python train.py --model="masked image model" --dataset="crops of objects in photos (Visual Genome)" --train_examples=123503 --image_size=48 --crop_scale_min=1 --horizontal_flip=true --translate=0.06 --method="mae" --mask_ratio=0.5 --loss="mse" --encoder_arch="vit" --encoder_norm="layernorm" --encoder_norm_position="pre" --encoder_activation="gelu" --encoder_mlp_ratio=4 --encoder_head_dim=64 --encoder_fused_qkv=true --encoder_bias="qkv" --encoder_qk_norm=true --encoder_layer_scale_init=0.1 --encoder_parallel_block=false --encoder_inner_norm=false --encoder_patch_size=[4, 4] --encoder_layers=16 --encoder_width=160 --encoder_positions="sincos" --decoder_width=256 --norm_pix_loss=true --decoder_layers=6 --init="torch_default" --residual_init="none" --optimizer="adamw" --lr=0.0027 --beta1=0.9 --beta2=0.95 --eps=1e-08 --grad_clip=1.0 --magnitude_pruning=0.3 --steps=18200 --batch_size=256 --epochs=37.7 --lr_schedule="wsd" --decay_fraction=0.3 --final_lr_fraction=0.05 --warmup_steps=360 --weight_decay=0.05
Rows from block 6 of the encoder, named by matrix and row number. Rows with one number belong to one attention dimension. Each number is 128 + 32 x the weight over its row's rms, rounded and kept within 0 to 255. All counts start at 0. Numbers have three digits each. After the name is the row's rms in percent of the matrix's.
# q: attention query, key and value (stacked) (encoder.blocks.6.attn.qkv.weight, 384x160, the q third), inputs 0-159
# k: attention query, key and value (stacked) (encoder.blocks.6.attn.qkv.weight, 384x160, the k third), inputs 0-159
q.46 109:128128128128128139128094135163146148142128129128123128166110061101082174113128128128139144122128138116124066198106134142128128160134077121112163128128128145128047067128139128145128152128087103128128128101168114128128128170143138128126141089103154128097051150128157128195080128173162128191128128167171015176163189128176146148198083128064174166128132083143128128078099232154054078128128151072128198157176128092157081128109128128118171112124109119128168128128128117175145113128133141
k.46 095:089181128128119145128128176184128149128224128144157128218076128141072171128128130116128128175173128122128100225087142130128103128128101128091128128128115118128024088170128153128169128126103119152073185114176141087132119182108128128170128155128102085128128128128166128128128128128179128147128101128128041143128202128180131130169018086128171132128136099143108089128074183138090110164107108097128174128128189117128079101162128133128128088128125118135158128128143128118125144090187128
q.47 087:088109170163128128186128154149160098128072069128118191069128087128114128128161068240128106117183122128128095137141128230140079138138060073128048095098067116142128024051118128128117177098128120128128048128128086125125124129128128103128126133121128175144165128088166104128098128128128128128090054128128162128158117128081102135150130084123107128128128108128154149128160054128134164133210158176128134134128107169163128128138128130168157128102136128128128128121115128114128098128128159
k.47 071:129118114108191139135128128120128160128068104128073128128128052171141128123128116210128094131128126149136059149128111172128093128128071107128166069098093097128146090064114134136128142095120128181117047180128081157120162128092128164098128144128065156128213128100147081083128128128128085128046046128128128128166102128102128128176128065128127128175118116128170144128170008154128169140220091128168173152128129119130128128116142170128170102121142128173129128128128128128116113123140144
q.48 096:132094128220073128128097098165128157174128184075123139133126172157106128128128128055162128106128125096137172084128173119128138128194177180094142128128165128128085133207084128139034174130160176169128128128133128095122129119128069128099070128118128107089173116128128141128128138111135122128195150071197164148085108158089128128165093089128128107156179204128176128128092165128128128128128098137155102146128102121128128072128095082128128128126176133135188097103128142100135128184062053
k.48 095:128089141133163113174098061103138128208146137063095169128128128144126136178181173065128160083141127084179128094126076133128128119134158134128183115128128121117123128109097121145082200142128155134128139093138128126128128169148144128105094144111123154082098122115113110128113128140169128124224151060186154128100174144040128128120151128169128138160164168056171164150124178128072109152077102149115111128164073169106188085154084128128116085128126128159132104083115119145128128202128043
q.49 106:128183113188052128155128063111117121158057128128083128128175197128238086128136128029128130128131150163134088083130163098127151109189177124128173128133128145096128123128128176112024033147138088145180136127105112144115128127128149126114052141121112128128132128160082128071185111106125128128165121075213128159074121130089184142112128128141128128145135164113131114158125128115128128118126128122124137128105128091128148121164132081128128160121150177159118083128093126128129115201128128
k.49 104:152150128128128128174128061128128128198101128122107173128142128091169096143128204055185128128096140128171037113148128116140153094128169128128171128128128128088170128104128122128061085138092092074162128095113128131128164101128190128042064138131128165105103128128098128128116160199161128128128128080155082128087128126075137124068170173158124128165156111062209168117147128128107123153128128128171122128128146128128183118128134118128136116163146161128128128128070105128050098229111100
q.50 093:167129105131128128128154065078125097123138128111128138130090119050063193109080113105141149166117128128068128130069092218128128122148097128133216088128128096128158128098111128166170129074120137114150126118152150128024129130172146121170171076128128177084128068082203125211105160170148128137173128051145078145098128124114128100164128191131108183086110128136128129116087160128095131105084172128139131163169131144101122128134149109116156112098128119084163175128123097119119146160119128
k.50 077:128128112102128128128128143128116128109154128143193078102128086020096159128078082098070152174062108128086188120128158128128113128133127128100128128126125137176133087155128102054128138095128132094217170128128142073091128087128109090180188101128160068128143096146189125169128128142108128128136128114128128145117107095134095133193092244128128148074128100247107128103122134128145128158128171128128128127128128158103081128101128128128128112110128102076183119170175136128113128091147176
q.51 160:117082106165042090215149153134139158112095128114093165074155234166150071122139152128128113083128103129113128098104128128128128128128066121144128072128185128139177059128057146121067119128167158150161128128137208128145139136147123088128111128124126102076157139184190134068159128136092128128201128106183128131062093124128144128049106128149087128128157129122159147133101087128115170057128162128128111178082142158128177132126125134166128149122128154139112128128149089128148128152074100
k.51 124:128085109188077097199128109147125152128084114128138128059209170174143128083135114128060136114128081142088140128128178140155128094137088126157129089128204128194161050128084182095076097086128143162128113128128163128192128138139128114194128128128129128082133090138193189075176146111092128119128156128177127128094070128117128128099100130148132128128054171191160121114091122102128151084128128091128128128128131103143116128128128085143128205143186156119128123151128102141193152154082104
q.52 105:128145128197044112163094128128099128145117128180156147128128141149057119128128157128133150146166113127127092128112128166118088152176038128149128118105128107128191000114084128149137128088152128128128091135128128129128128128150096128165125135098144128052074068119255100106128128176115108181211190139189128128114163128084129128137116137128120128123151175128142105108127150156123164059103128117122128173128063173127116128128128128124118128100064118128129152128127128110089128168095164
k.52 081:138116128150136131154102103128128153142145151137128128128128128128075128128128128128214189128128083138167070128110128137128131088134086128128177159090194128160179077120128183155139128126143170128128128164095128210128133181108128128083120128120164185092128081128213130128152128172119128149182150128168128175128128128027161128124180128128128128128181128059128128092101140128076128081058128108123128226128093137060129128128104170114118070112073098188125128128169128157128106210128139
q.53 090:128128148128161128078121232128095078128155128125137117128144128123128144072127078194128104142128083128128128162128098068128128084093177126160128167164128150124128147102162107204184162148093188128067106128143128128128067134115129128188170160147083128160140131128121128128086128127159124131135128166079128128166113128128055088148103043128128128120056128128108128128138120105069086128128128128184144105131223128128128128138181208093141149128151099128128115165128219140160182062104128
k.53 113:092128142128128128091134146084124077128128139184179146153134128128128134116133035128125128177128104113104127163147169114116128128129113135143126111128128128128133112160144103158128128137138168221065116128119141093118081146172145128228169169128128147128128150101132128128171141013062194086175128159123145128137128128176164144145092051074157128128051147193083056126115128128128118103128133156104128106123138103179115094153152185128108076090128099128096101156141190141205140090128128
q.54 115:196128128120255173091101128039053072068125128090128110089128064171120126124097073203104116163128139090140129138160128174128128104128232227201190175169128137138139127089128101149129174081086107095088103128101103116128129107128119115128150126128125139128139109086120128128072128128129142128074142126097123128167124128128123128187149128117128157141130133128128141128128105128091128135105103128098115128128097161128100119112101128157128120128128108106125128159096123093128114078112153
k.54 088:203110096128255195058060128035067128128126099141099128128093056128128138128129102178127109128135128065139099174128058162158128099128212213193177167163128106128128153124153128197128143085128128128067128128090086125128128131101149135084188155128081128128130128091128128168126128128141128128083118128128110128156131107143128128170128095128133116165149128074128151144098085128075110131128131128128128123128102147128128100125126186109128085089105118151097128127128128128105128100128112
q.55 115:158124128128141185128114054170100172194121136053115128110128102141108129113128128094128129111121150082151128128123125135119158170160128171128203128084128101156000111128128149128128215128119128098118194105080129092128169128128128170134128130114095180143128128143078092128108128128095113097098094096128128157139151149101102128193106100128128085128128111113072107128128179117128111163142128144128136128228128128081071073128110072070098069129128130169171102095092128128128128160128050
k.55 111:128128128135176160148128089145091152215168107067128149116104131114128128128131225095197128127128152093128083101108124134114151172144128128112190120087073099128070148170096126164128218145128128087128197114077120103128168128126173128088078128136095143114144149128117039128082158146142062146093101062134113144106128176106069119128124128128105128153150182077128146132143171087128136161078089128143123145190128128128128100128128095087097047155128147128135127071135117128112126165128062
q.56 103:155135128125059086128073117069128118128128111172117135128170128128142128183128148128128104158128129111144138104057133107166137139136128119143127117084128117128214067128128128137128069086128128128222094107103128167128149128147159095128137149128122151076128089141206126128163128128128128128210149096130117128128102102113171129106176230187051128094167191128142128119139081128128128110171178146128056128125096128156128128091148155177128128128108114128065128128103006128086108143139167
k.56 105:103128118128103067148075133105153128165133170125128120113166150140186093128128128139112155080099069107128128086174128141186128104128128110165123136151151160157130071087114148128128102128063078128186092135111127128119202145128156128109122114080166196088087115101138172158108128129154128103225155089128128141124128071158150059121089167179129110077104099154198117118128128150125146106128153159128048116128133128128101148101144122092179145128128124088101144194032086198182128120128182
q.57 094:159157058128096187156137059094128153128180103178128128144128164128194089128128150041128119112128128121150128145085128143128128130128128128107108128090128153128155128161114128076088069128162051128139128128136151124128128158127128128123128139146141125166208128208122145087151099083091160056164066106147131160074074128118204128092163177128128078120182128128128104149127128134176160170178145173088106125068094081128177128090107128148125128128128128128128128121128007100130090128159128
k.57 083:128128077220053080128128073128146161128128128128133117155128118106209090128128128084053128091128075142123169152128128128128138128122122128111128128128099148146147128128134141083128070087128092033165094065119103124201128162113143128081128128135141128141163118128078128094128113128145128128155129092162128128128128089154185096144128248128128143128134167128145128110163128153164137212198159116102076128100140128115141141025101128125141128162138128128100117128085056104125118128070175
q.58 093:147128148128162120096137124124119128126134133118147128146128020210128128128067099128128138200128109091105171118112120255105128156106138128128097107128128118155094085128128118128063163058100096129096128172128128130128118128140128087115195116090098128125146128107136109163091141137131115120128128097230128145128128128128095124255154128116149154102135171094146161128091126136104100128119098166116130128165095157128127067128158128165120128152121099107128140098089128128128128084093128
k.58 083:128113089063194149128128089128105128128127128156105178163128047115128128128113107087174107127151137073128145187122072218106108108094128131128128086128082117091128128078128143196073171128130128128044143167128128128128128129126183110120226128127069128144128128128128128145109164137128128112128097102194115128115128128135128115247163076128115128148144125055151128128107128128075132158148128128148188128150096145130227084129153128171095077128106128181108128094108144140115102107148095
q.59 116:093074128128017128158119128128074128107129163135145168106113202160128134128128128119099128119122068121084128127137115084150128112156128127128167128150166128128128128147088189183082098151191197214106123128126147115128128158128128130184095181120128128128128127176158128111165128103128128128232089109179128132086128107128128070081059002161124128170106107135133100128076128128097149074128130128128128128116199128128176128157173128128128147106128140128152091135129128128201167128128118
k.59 116:118128128128128186128125070126057138178128150154157172128123123163128071128116132128128134207128128112110184135073109128133128103128128155128186119128117168140118128235091125092095131205128134128144091128145056128128128128099098128192128202128107130106115068130146128128198128065151133137186128128128093124105156128128088058138132075159111104132043164137054173110104128114128128128165119102050039128128128128120160128088136154147150132108128138185128137169128128128208128128128133
q.60 087:122100128037128128128128139145155106128213169128128128128148175042146152128170128065145128084120137128118172128128168036098137069107152111097128128128145128128128255146163162094204096180163128114134179128128137128108154141128211158128128117128128110198128128167057128128122098128156128131128130133038097151121159085174150128057122128164152128149114084185120128131095128137119128128128166128128158142131197121128161126154128163061118128128132128128140138136140147129128150128181098
k.60 079:125135139128083097093180180162133093128164128125159074128128179102128150128089101085091147152107125128098218125128189056116164128128165134093080175128145157154121193212155153061158118173163128086160169123144184128135118128151128128170128102147180086128128109173080128125145070097107128129128136148064106116111099128168128121089087128128128128087065110217050105125105160128180120108117165099103128128128150095164118150128146128122129194128163123077134190159142121083152128093139128
q.61 108:085133120077063029128153212159176114178162179171128184163128116151194128128140128128128109076130084157123128128128091135128119104133122019063060128120108128128128163106151141128131067145137158168204128106128128183145128128090128128128128143128145069134120174166106145128166166092128128128211128128128128160121131078136128082148154097195060128128128172099148100128128126128101115101128134128128135107119149072128207128147128172173128135165127115110139128128089091113195128108128128
k.61 097:115128151100117112137128128103131089195193128163078188128112171125128139128158114128161107128162193128120128128095059128100128128137128093103116099074064134049139128070129126165144108162092117155151093142128128128128118128128128108128141142158142128117147155212086128106128140128175144126178092124092121143108128123128128105090161126190150155143155102035201128128174134158073128114128100191128128137128154106128190128208128158128191090138157128128095128034071086092128128190145056
q.62 106:128128128128236141060051129120084084126213128094162092141130057100079161134128128128151128113158134128190128128143094132128118094092201182157131193128103128159128128133186135184220115134138153106125128122128128127128159070121083128128150154146128128128128142139125170176132128128107135128128128126011128128182128095128123153189145140128108102173127194129147128111169100101075107123100126129130128089189075129153087114123082128117128084128154065074128160104128162143128128137128106
k.62 119:128128125141182126107103145128087112128137102106128128129095108128105146160143128184164128074126162092163073044156079128137128117128128126109160126128098069134110160128153128172194124084174164101154150089128128118105208117096117099053105128128174128142147128175109090107095120180138128202100102121116128147152091072071128128134197128161106110199178160086205139128152128148094124128128128117195122149144085115127090135117128128128083046128161083129182155052128099093081128128184125
q.63 098:089162128107103080042128187142138128121149133155142130167180079111078152090128128193119128136198128126185128144130070079128128128131128123128050128128128160128128171128186107177193120178123187143147081145128071133111128112071128144128178128128147067129074105085138154163175161128128163142128156180052206128188128128204098108139148099151128128128128130094084102088171128114120088106085091128126115055117112118130117175128128117128124128128128107150121119107139172172128128058127160
k.63 085:099162125128124100085128159154128094140168157128128142192128142121039119128163138222175128128203168148182148099128068112128094128120138108103097128077128142115102184128128094136207128211098165128153064137153024128084117128071076140103128106144124128145152114128135150154148133131142110174128111137128207128168157079117096128064196128128128129204220099067100128128161090118128104078134103162161143153128137134128122153167128153128133128128128105128128128128128133133128160106128128
q.64 090:177128097108195166128084107074120128048132141147070029158136128062118145116128179128116095127128128157114077179131160026128128118080152240194208181182128112121128132056155128128187116128113128119128078128128099126144128088104096128128097128128132128154160128133184128128129128164209139128128128129000128129128160108128128140093146139086095120150130138128113127128149104128128132128134128140128146128116159128128128148128078162131128155141069101128128106120135128144128122116128160
k.64 076:128128128159131128119062128105097084136128128128128044189094128118128112150128138152131098113174186128110082185128128082153116129102128210197198205178128112091128128101128158082208099082098128058172072148152128167136123128082114128102092063160129128128137170128128145131143128109128161118128185154084130128139094108114144134128128177080127115128128092112128140106212128128116129128169071100157128131128180071062069160128128118118128128124125087128151126128128088128046152128128195
q.65 089:107051158128132097134068128128105121128119165031128128113056125128125173121140096176118095083089143106128155128174166155128128128163094128117140082086142177158064098085142128105128173110195128147128140128174128128185128082240102128128133128129181149128093128128099182167128128109128062057124142120128100098150054096128162128173119128135093084188126097169128128128153128151181148098097146166135170107172119128070128133129065088134180155128140128099163130116132092128128128128078085
k.65 125:128130127168133193111105128128121195056128142089096141052131128128120128144128128146113121135084121194128147155081151126122128095132128162153128123071128189128131128115155104089128115198196128135128128169134065204128110044178128128128128181126128124128056092128111128116128063128147128128110116149111110107149122077095158091128180155128128130116198185162079143132155134128132128071128122168084106128128135128118193140155089212146185128144069117128166128148112128042112112140102054
q.66 086:204076139128128198166103133180126185134143169073128124171090128128128128128128169157128128076142103077128195144163204139171161179086108128104159128128174128153031112128128128092122221087137088111067189128128128122154158133163128143128111102128128128129128121110137128186112125082103096096140116139128124144128128118159136104118128128111129066128173109176086086092087147124099122128128128128097117128150128128118107114116136128062151104102096128097128128156149128128250158063064077
k.66 103:165135128128128143144128141132099139089145101089097171168128116150128162114080091167029128073128102080181148128130128135128128132085086152115128091128128157157092134162128128158159190061206131103063161040128128128186179160128090092095128071128128092128127129079131157154156130146055128165134104128116128154128128129174128134128106177128128128141176113128090116128128112166048128125112128138128152130094128128128128128095143145096099227128128128128114146083118019128128144058059104
q.67 107:112128098121128098042113127128128128128136136234139128168128106137110128100128124135075111167123076154139107131150131166185103105143165114167130128128143158174171128159152128128170000128068155137140140172171086128112106128128107132150166152128128098146096139072128176074128131135094179163098128174128055128130137126199172122128129101117180169128092128145146132097128159128137121128110171080128139128050128092147128148128163091193110128167127128166108127123110173128162095062128194
k.67 097:128128071128135178125138128173107199061128128243114152079150129128141128128079162128128174168128076128163174148128127128128093128128128104151148123128128138231200088154140105122123001141128134104128177141130121110154114146117121106161169112144160128131125099128181128128146093164128128128128097165128043182128128128177182077128128093128128160122128128145162105115063128128125105116128128100087169128073128137154184167128069128173128133122114110095103116128128084128172109084165188
q.68 119:128128112062151148096162198152158131166255146126160115177115053147082128100087120067146138144146128151099157176128128128128104087094128103063128074081128119120052128166148128157172162131097129128085190131128152128117119170128128128128148128128132140142132102113128094224075151101174154133116157128113128128128153127158128170232126128125140137130126139184125157106100180160128084130139128110118128129213159082148084128110141128113199117127176115069150128138150128140151128140145116
k.68 088:150151068097128109090176154101162122152220132152128098171175101128093128103110088081128143145161100112082108128101130127127128111114128128048143128027128128082080128191163145198193159151110184179128128152114113160128128137128145154128160186128091097128128172084112112217128197094201165103161128122093118117141163128128128128153128117128143128157066128128090108127089192155128104128091118103128128128182206139128128131096128128095155139128171094128173122167087128128128124133190128
q.69 104:128128166128145084206186128097128128128032093128087170045126149116128122092128047182120128070106129108156101128100064164091145128146116081160128111128178066148184094122077128101107128128170156161129088139105128158128192196086218128079128108106130129069128128128175147067123114124069109128134082112222128128115128172102128097091114128128115176089143128128127152137101090120128150122128083128128128172106128141114124128128165162114099156128152172156081157153163123104128148128128128
k.69 112:121128112138085062169128139128128128067098128128128155061120151128128159069142066173067120128112189150115106125128128146164128128139128095139128066171226048138146064096081169172073153124128129236128133128089128144128128171128150141076128128128108127080138128112153128128084136109128199157128106130177128062098128121128096128113128053128128118126128128147128182137128106140128156113146113112135162128138156099128093128210201194144128128182182164128083123128133169116158102128128099
q.70 089:125131176128128128179191191113140146128119128128128128073080128085150158157117119154117124215165128142128049164109128108093089128128032092128120126128111125125128074110098134128128170130180107143169096160125116128137147128166050128159141148128128179175128189156217133187136133126109155119103128176158128120128113157128139128128081128064128125128113107169102078100092016096128145188128115128125131128181158158100128159128165128205128187145132147147179128128128071128107145115101165
k.70 110:107126194147086109117152177125123153079128148128128031074031128137145154132128128121128107128138153124081045128147128128142132156173128121128128176128097139063128117128137164111147160169152128121143073185161130129123128093098040128143082128142105134128117167128128111174073097143128097112068181139128091128119085128116113128128128163050124078182082098168139128145161128097128123128184066131101131069151172128128064115120154052165179128127203128168128142159128130142085155139097125
q.71 074:086165126106132128125149155128128128134120190113096157128076072173086101152113110121128155115128061128098128116071079223122086100128103108128128157080140128092115117128128165180134164128128128175095064139128128163128128160183128206168153093156125152103098128147144009228112133065112124110132091103193128128154157128128105128173128099100160091109130128128128173128128128135110121126144128123064128084128114077091128177126128128219128128111105140064115128099128128184128115186140127
k.71 112:121140161128118074128128183125146034107127117093128099128109128128075132128142070122128079158125128157115107113128094140131123128165128128109078135076134128049080114122128194205163142128160198155079100148168128101104121162169098123078105158097099133121128094112128125128103140093112211113109146105175193128143128128111102196128152086063212121163128094122128167112114128138173128128112125128137128116128128091149068151128128128168164118120128128171206108123104185128062102227148113
q.72 080:189119159177128146150182132133172182139166128128140167056128163186128128107167128148131116128128128150154088128151133128147160151132091107101168086108179060128032127128128084087128191095128114118125194037106164101128116161110128128051128143130128167128128128128128156097128123152095090120128172146126128159138200152155094153077074081128128128168141128128137099069128128128098128128128128087155111121111128128085128135168128128055160081184122106130128029128186128094128088128090067
k.72 128:128142148121128164143132101128128179128113143113141146070130128095128128147128132171085153091128128089169160194104166139096128168132128151136126104118137176178138128143128082072128185081128128076134204085119160159128163121082129099128128128151143076128129148128177128161055056214128078168091148128128048195128124166181127089102094208141085151128149134136059077128119128128055137128089115153128135178128146146128185128128102145096103128163106118128128128135139068062155128055128127
q.73 108:128153128066133134128194210128194128154197088128169128152128113086195125170095077023174128159067152110127159128099106128128113128128141052046099092100078154125207180157128128133128128128171112104126158138128179163128167132143169128128171155162128128155139186153101134128111124128107128102193128117172096128081128122128178128188146159128076128128126174139166128128089078142114128180128123129128160105159130115199161093067168128128120148128174133128128147124113107128128128123160109
k.73 098:128110128064131074128145214128163063174182128128128128157128128133153120128128058052128117111128128128101099128128128128128189116136161076082083147082128116044165182148138140128128118128128128146128083118168143182128128124128152041088144150126166129128143143160046113128128163098080158128208152101128128062105097131131153128168128158112128095155095149148184123128109137156171140104128088128185139128113144104145128105128172128096120147122238127128103179152128172187106113136153062
q.74 086:128128128128128128155128116128083128101130094130140151090163133255147060128133142128128103151130083154128125128145132128152122078150169159187099195152097128160128066194079111137128072157128128122128105141122128145186096144117112128147151194128043128118124145163149131073134128125123128079128139126255101148053102094092164128128121128093125087148128180102128128128129104106147128128120099160141121102128094128130168091097128132128110156163131114172128097128095128093157096146048136
k.74 070:123128116157106163128133068128088194128128112163116159076171128175128128128128147122128128128128039132128139128128119131128128128128123128158128128128102182241158100136115106125055128128153128139131147141113171072128094128170128128242128191128128102128130128142128122119128123164128079115127098151128092173128128131130128085101155006128062124128073106139094054151128128112183137159128128126128128102128083226140177128113083128105103128144073128151100128107128128102231112120133127
q.75 106:128101128128143128092120128128136128128189175083150161070128105158087131128190105141131100048128128149183128128128109171128170128128088128106110128085144124149069135128154038126228138172127127098123128064125128128149128097129128134128128152154128151172152103159128128140102128124094046083128143128054100107155128125116114155114155185179184104193161148113128128096151128100104127168144091168152096109145084100102101128127013160095150099152089075128128076109128114085098132203128091
k.75 095:114130128128143128154118128128078128155126148128169115128178104091072128227128128145183129148121153120141205107109080128128128137128099118128128081058080159172109095132120156144121160116163134085128183183143128116183128186077128159103129128128128144134150076146143144136132128128184062093105115128128128128140128190130124128128145151128047128114097167101136139148128100119153153170034171140194077146180068128087153128062145128110119128148127133055089124109104096084077113224120161
q.76 116:184111075168089136177141051121138158112056136128117177142152142128127115088128108081128129128128141150092166081128130162178196128143128125108197080109173122123112118128073121085043172128128128148119150128146088084120147210120155128128093148123098129107128103107109118104120128113128118159174084055255164128085172141203095128139122128128182128102120116170128128128080150110155179093128136105076128163145152126128128128157163128128151131128143184128121146152128128168161128138139128
k.76 080:185116019163113128178128072128126147124089132132128128072162158132114128094071110105118128114104128162124160117128128136128162121129128128128216089099160114134130112196122136128087160180132188128110128128159087097128118204077147195118128128128128128128128143089126173128118082128153146157146075132194123193119217192222064128117128128118128144128092128128048128144128192128143130128128128092128087142105165128137169138132158041128139128147128150128134066136128121109128106152128079
q.77 106:128128195128215128128139118101095128114106104022084149047095060107121141105118080179135112070128117129128128128121069212128121128123150149128128192128114106128128110128128128128177219128182128128148094139128144136172211128088128119128130125121128128077099090167171128163093120133128106128084085090155137117164128128064101136141157128128128128156157183098119137109153086115087091128108058128074053120174128097119102116107112128137140119149143121128165140130128074096100168192171128
k.77 120:128128183174128093163085128126089105075104129040097123129118128128091167122170109195138128148128187131079086110128108143150128125143165136163129128125167094076089072128094205177105128144128145205128069157128117128138165123108089143126128169087099185084143135083133128128150169088153164076107128091139145094127097135084094158160128035128128068149092115111155128128128128142128140145092098108121143110193098073115085087128176091154177164149214140119165135128128146122135137186145090
q.78 088:162091128128105158198128128128128075128118117128147128128158226128166122164128128112128128168125123094165132093146157005096128079093113128148127128195158128140195133105129187147017106128133128156112115126099129118147087127128128123194081128137128129128076128136133155128187146151150146128208128172128172128128128128077128098059128029147128118162150128132128128128103129128132128070101157119142174175072127173135128128151189139080054112128147128128090113087128128128149128128085138
k.78 091:128081145087128128154148115128128128159101128096128163128171190121128138119151066128085128101092128040128142146128101099147148155114118128141121100168168128128128161057128128128089155128188121139130146063130170128144156075148172102128168128149218117116109128154128177068217166128128128151163169133103158169097047080123128128064128145162106128169138127160128115099141128155160128094075152124128168128128073149101209077128128223057086138128128144178128146138128138080128185128128128
q.79 104:105134128193128165210173156128152141149120128123109128106156137114128085133119158160155148109128111102142041145096127188070093071094000081128122122128148128128185029128128160174194129128152128132128128152104197185149184142128178128148137128105119128085128150146242095095132128128115111128128106145162125128132102128064155160107080103117128110141163153089174118130119072140085128164135107143128128128112128147165094132128128132088128128128128128110095130128141084139106165171128156
k.79 092:120128141141082039157142184128155101174148101128125081197116117147117101133128126154117128128128128124131037128128128146124122123128079098104077128124157111085128022132086185150128128087128128190128069128128157134128116164128128085128128163101104189100181118157189109125128164111115128128128137128128128128113128128040123169184084101128170112162128154138222143128099091128128170128128111128148156143154157117172040128156126176096128128118203128133128155138114128137046188186128146
q.80 110:106128170172071142209128132128166128175151141076141128118128126111082128112128143128158156128143128095084123120093130106132104128162099135098151074087178098102059057117075142128096214143165123167124137128092131070121172165123128140128066163128108176088142093128164128190128128099145133128128142048231128083108165136128128128176128160128128128128147137205083141134128143156146166105128128144090128189200138144136078125136166126056183128128159156128128114128195128128128133175149090
k.80 108:153143171128080128128128128154128120117135103061153124128128141109083128095088128128171128128128122128064080128105132121128128128168128145104147128043128138051128102128112166210113198160158128174096075189137107128128155128056128181110100197128128150122128132086128162173128152050183164092128123090128131128128128142113082128141089107128149063135112193164127101134131186148128148121109128070118114128165192157120100128116198120128191169138214135120191128158128128128158164174157083
q.81 101:153195155165128167202130105149140144148128132087102114106151208068154128128117183128145128061133168133136105128128128000128140155136089171115200128109227128114128120096097128091136200107138128128128162091128128092128128128091126173128044110128133128128128163128163128128128128128168128153124122109124128128107187128157128128046078164128128128159177128128096157128117141128128151124128086093105142213135170150106128128130107130045160143128128157066127126149167083111128115149146113
k.81 076:136128132147128128142128128128105128194128132104154097137128150106076141128123138128138090075128201130145086128037124070144141128128128180151194115128203109037128128143128160101193170120086128123125132133115101148128128128058128128065083128147128134128128145128128128128077128058141200143149175128139128128128128128125101182114059226128157120128202128123143201115159193128128128104128063128128128128128171059128082128150170095092181128128171128127125137156128128125049161163125127
q.82 096:104070167068069084168123152196168157166160172128148185093103128156128125163120128196128158120154118086154208093130128166128128180154058052057016088079073155128087128128121128157128191161128128151128128154135128156129164130128097148165118128103157201128143128085128156149173128075071080128132128128103179131161128121128116106122134107128111128128164114110104107089128111132154130124162128185128076127207128128128121143133102134089128128119154116128140080128150110128182167128100128
k.82 093:111124155094074106152128162186132154113134127075091205128111126128078161092101128177100127138089041128082157070216128128107128179128090080077121087098128116128043128128137128195129209130180163158128158128128184128102188128157128151122128170142128128128128100128128143128117128083108064107128052128125165128158099128128073137128128115132128136084119128128093128129128128171118143128128120135166043128161140128128128134128128126150181125125128128123189178069198094130208107128128097
q.83 096:131128128063094128101108128128128061128128166128146088156144128157121126132128125192103128236161127132128163128133149131128128159128128128143113128128083128128128140113154128128075124128112141149079062168179028128128107147128049197128157128128128128145088128082116164183169128128128223185089139186115213128162109128137136139153105044049121128103102128175068145120153128163128119101127156128086079128128128128129124128145179128188139128128112140124128135128128168143149142026108128
k.83 122:124125151128135169128131128171168153128111180110139128030128128121110128094100158106164125138082054104128151128139118129127138185128128152128153159128068128117122177111157065128154152152146128057200135117202122126026128071124105128096128166128143121134072128128093148138107128175158128128095128150121150162138134122128061106119128128084167128118128090099046128128155150114122107128148123128062111140148176128084168155128068105178182128122042128110201106173161130128170058105093107
q.84 139:143117128231051119199128068128128186173128128128124176114138222167128083112145162089114116128107081107128128075144138170128176167181128128120160097137146130124073101128060128119028132174128105153142177070128138092130128166140128128119080128130107128087139128150079136082128128126107128121160148086255096128069109130125124128128077109154128128112144128133136107155125173114136155059130115128128146156113161141128148090142132094082128118128159168125156128130128142117156091155111084
k.84 090:133128120128072162188128015174085190143067144128128218128128154148174089128128203076128128126103040119146139087128146128128149169172112128110152066115130183165090128128093106131020120128128092128093214095128122060127128126136130159163109167128128140128128128126128129099128121130128115161162096102200067128105160141144128128128102078161093133128145128121146118128075175129128129128114128127088155134137102187128199095119128128109119116156102128101128100109107135128178114153183118
q.85 118:100196142054123128026116170111128136128195128218130111167148082117094125130098136128130128121167125159138126160150107093128070164128147119129084170128078113128146145128190107148251037113096128127128119176123100128150128093085107128128145128128128152163128128102128155151144123130129149128057128154000128120188113126157128157091145128140110128110128139097128107128153133130148090153128128147128128092117128097128111181128101128164155128128105085143128132145114113148128128128139172
k.85 085:128207128128128057062102198143169090140211127207139085237145128119128128128125128158118128128176128197125144128094128113103042129123121108114080182120128073099128108162152128146228026118081128128149096158128128160135134133119106131104128075128107128142140117128128128168166128125128116104086128143063128095159079120129166128128128128120128128138142128118166128115166124128117106128143128085166119102128157064128083170098139128151135128094157088128160167128128128160128135128112222
q.86 083:128093162133152085096115083128092134087071158138145183121095128168187122138164060198102131122128128128159161128204128179127128151128203128152128121150133167171128184102147122117097121125116128082128113078128096128117128112173128128128128128128128129128115157101046173101182128112033130112110081172081128165145128128128155128099128128196165190105112078128128167104128104112115091077101128114112085128084128128128128068128135128167056128128096136206133094076056128089152114064107135
k.86 142:166102169158179201145090112108116162116090128104144170128128104130160162163089128139137128128114082062198196089115133139102128137130125134151141097128141170202155126128139121095115142136189135044098217070153128128142185125167128068082112080148148090127095109114120165113116060140096072118128118149160082195128128126141128047128128182128104195091137142129110128126113119108128128121099119155083114128132044111087166128156085067143094128137133128097105165129151101109155114089099128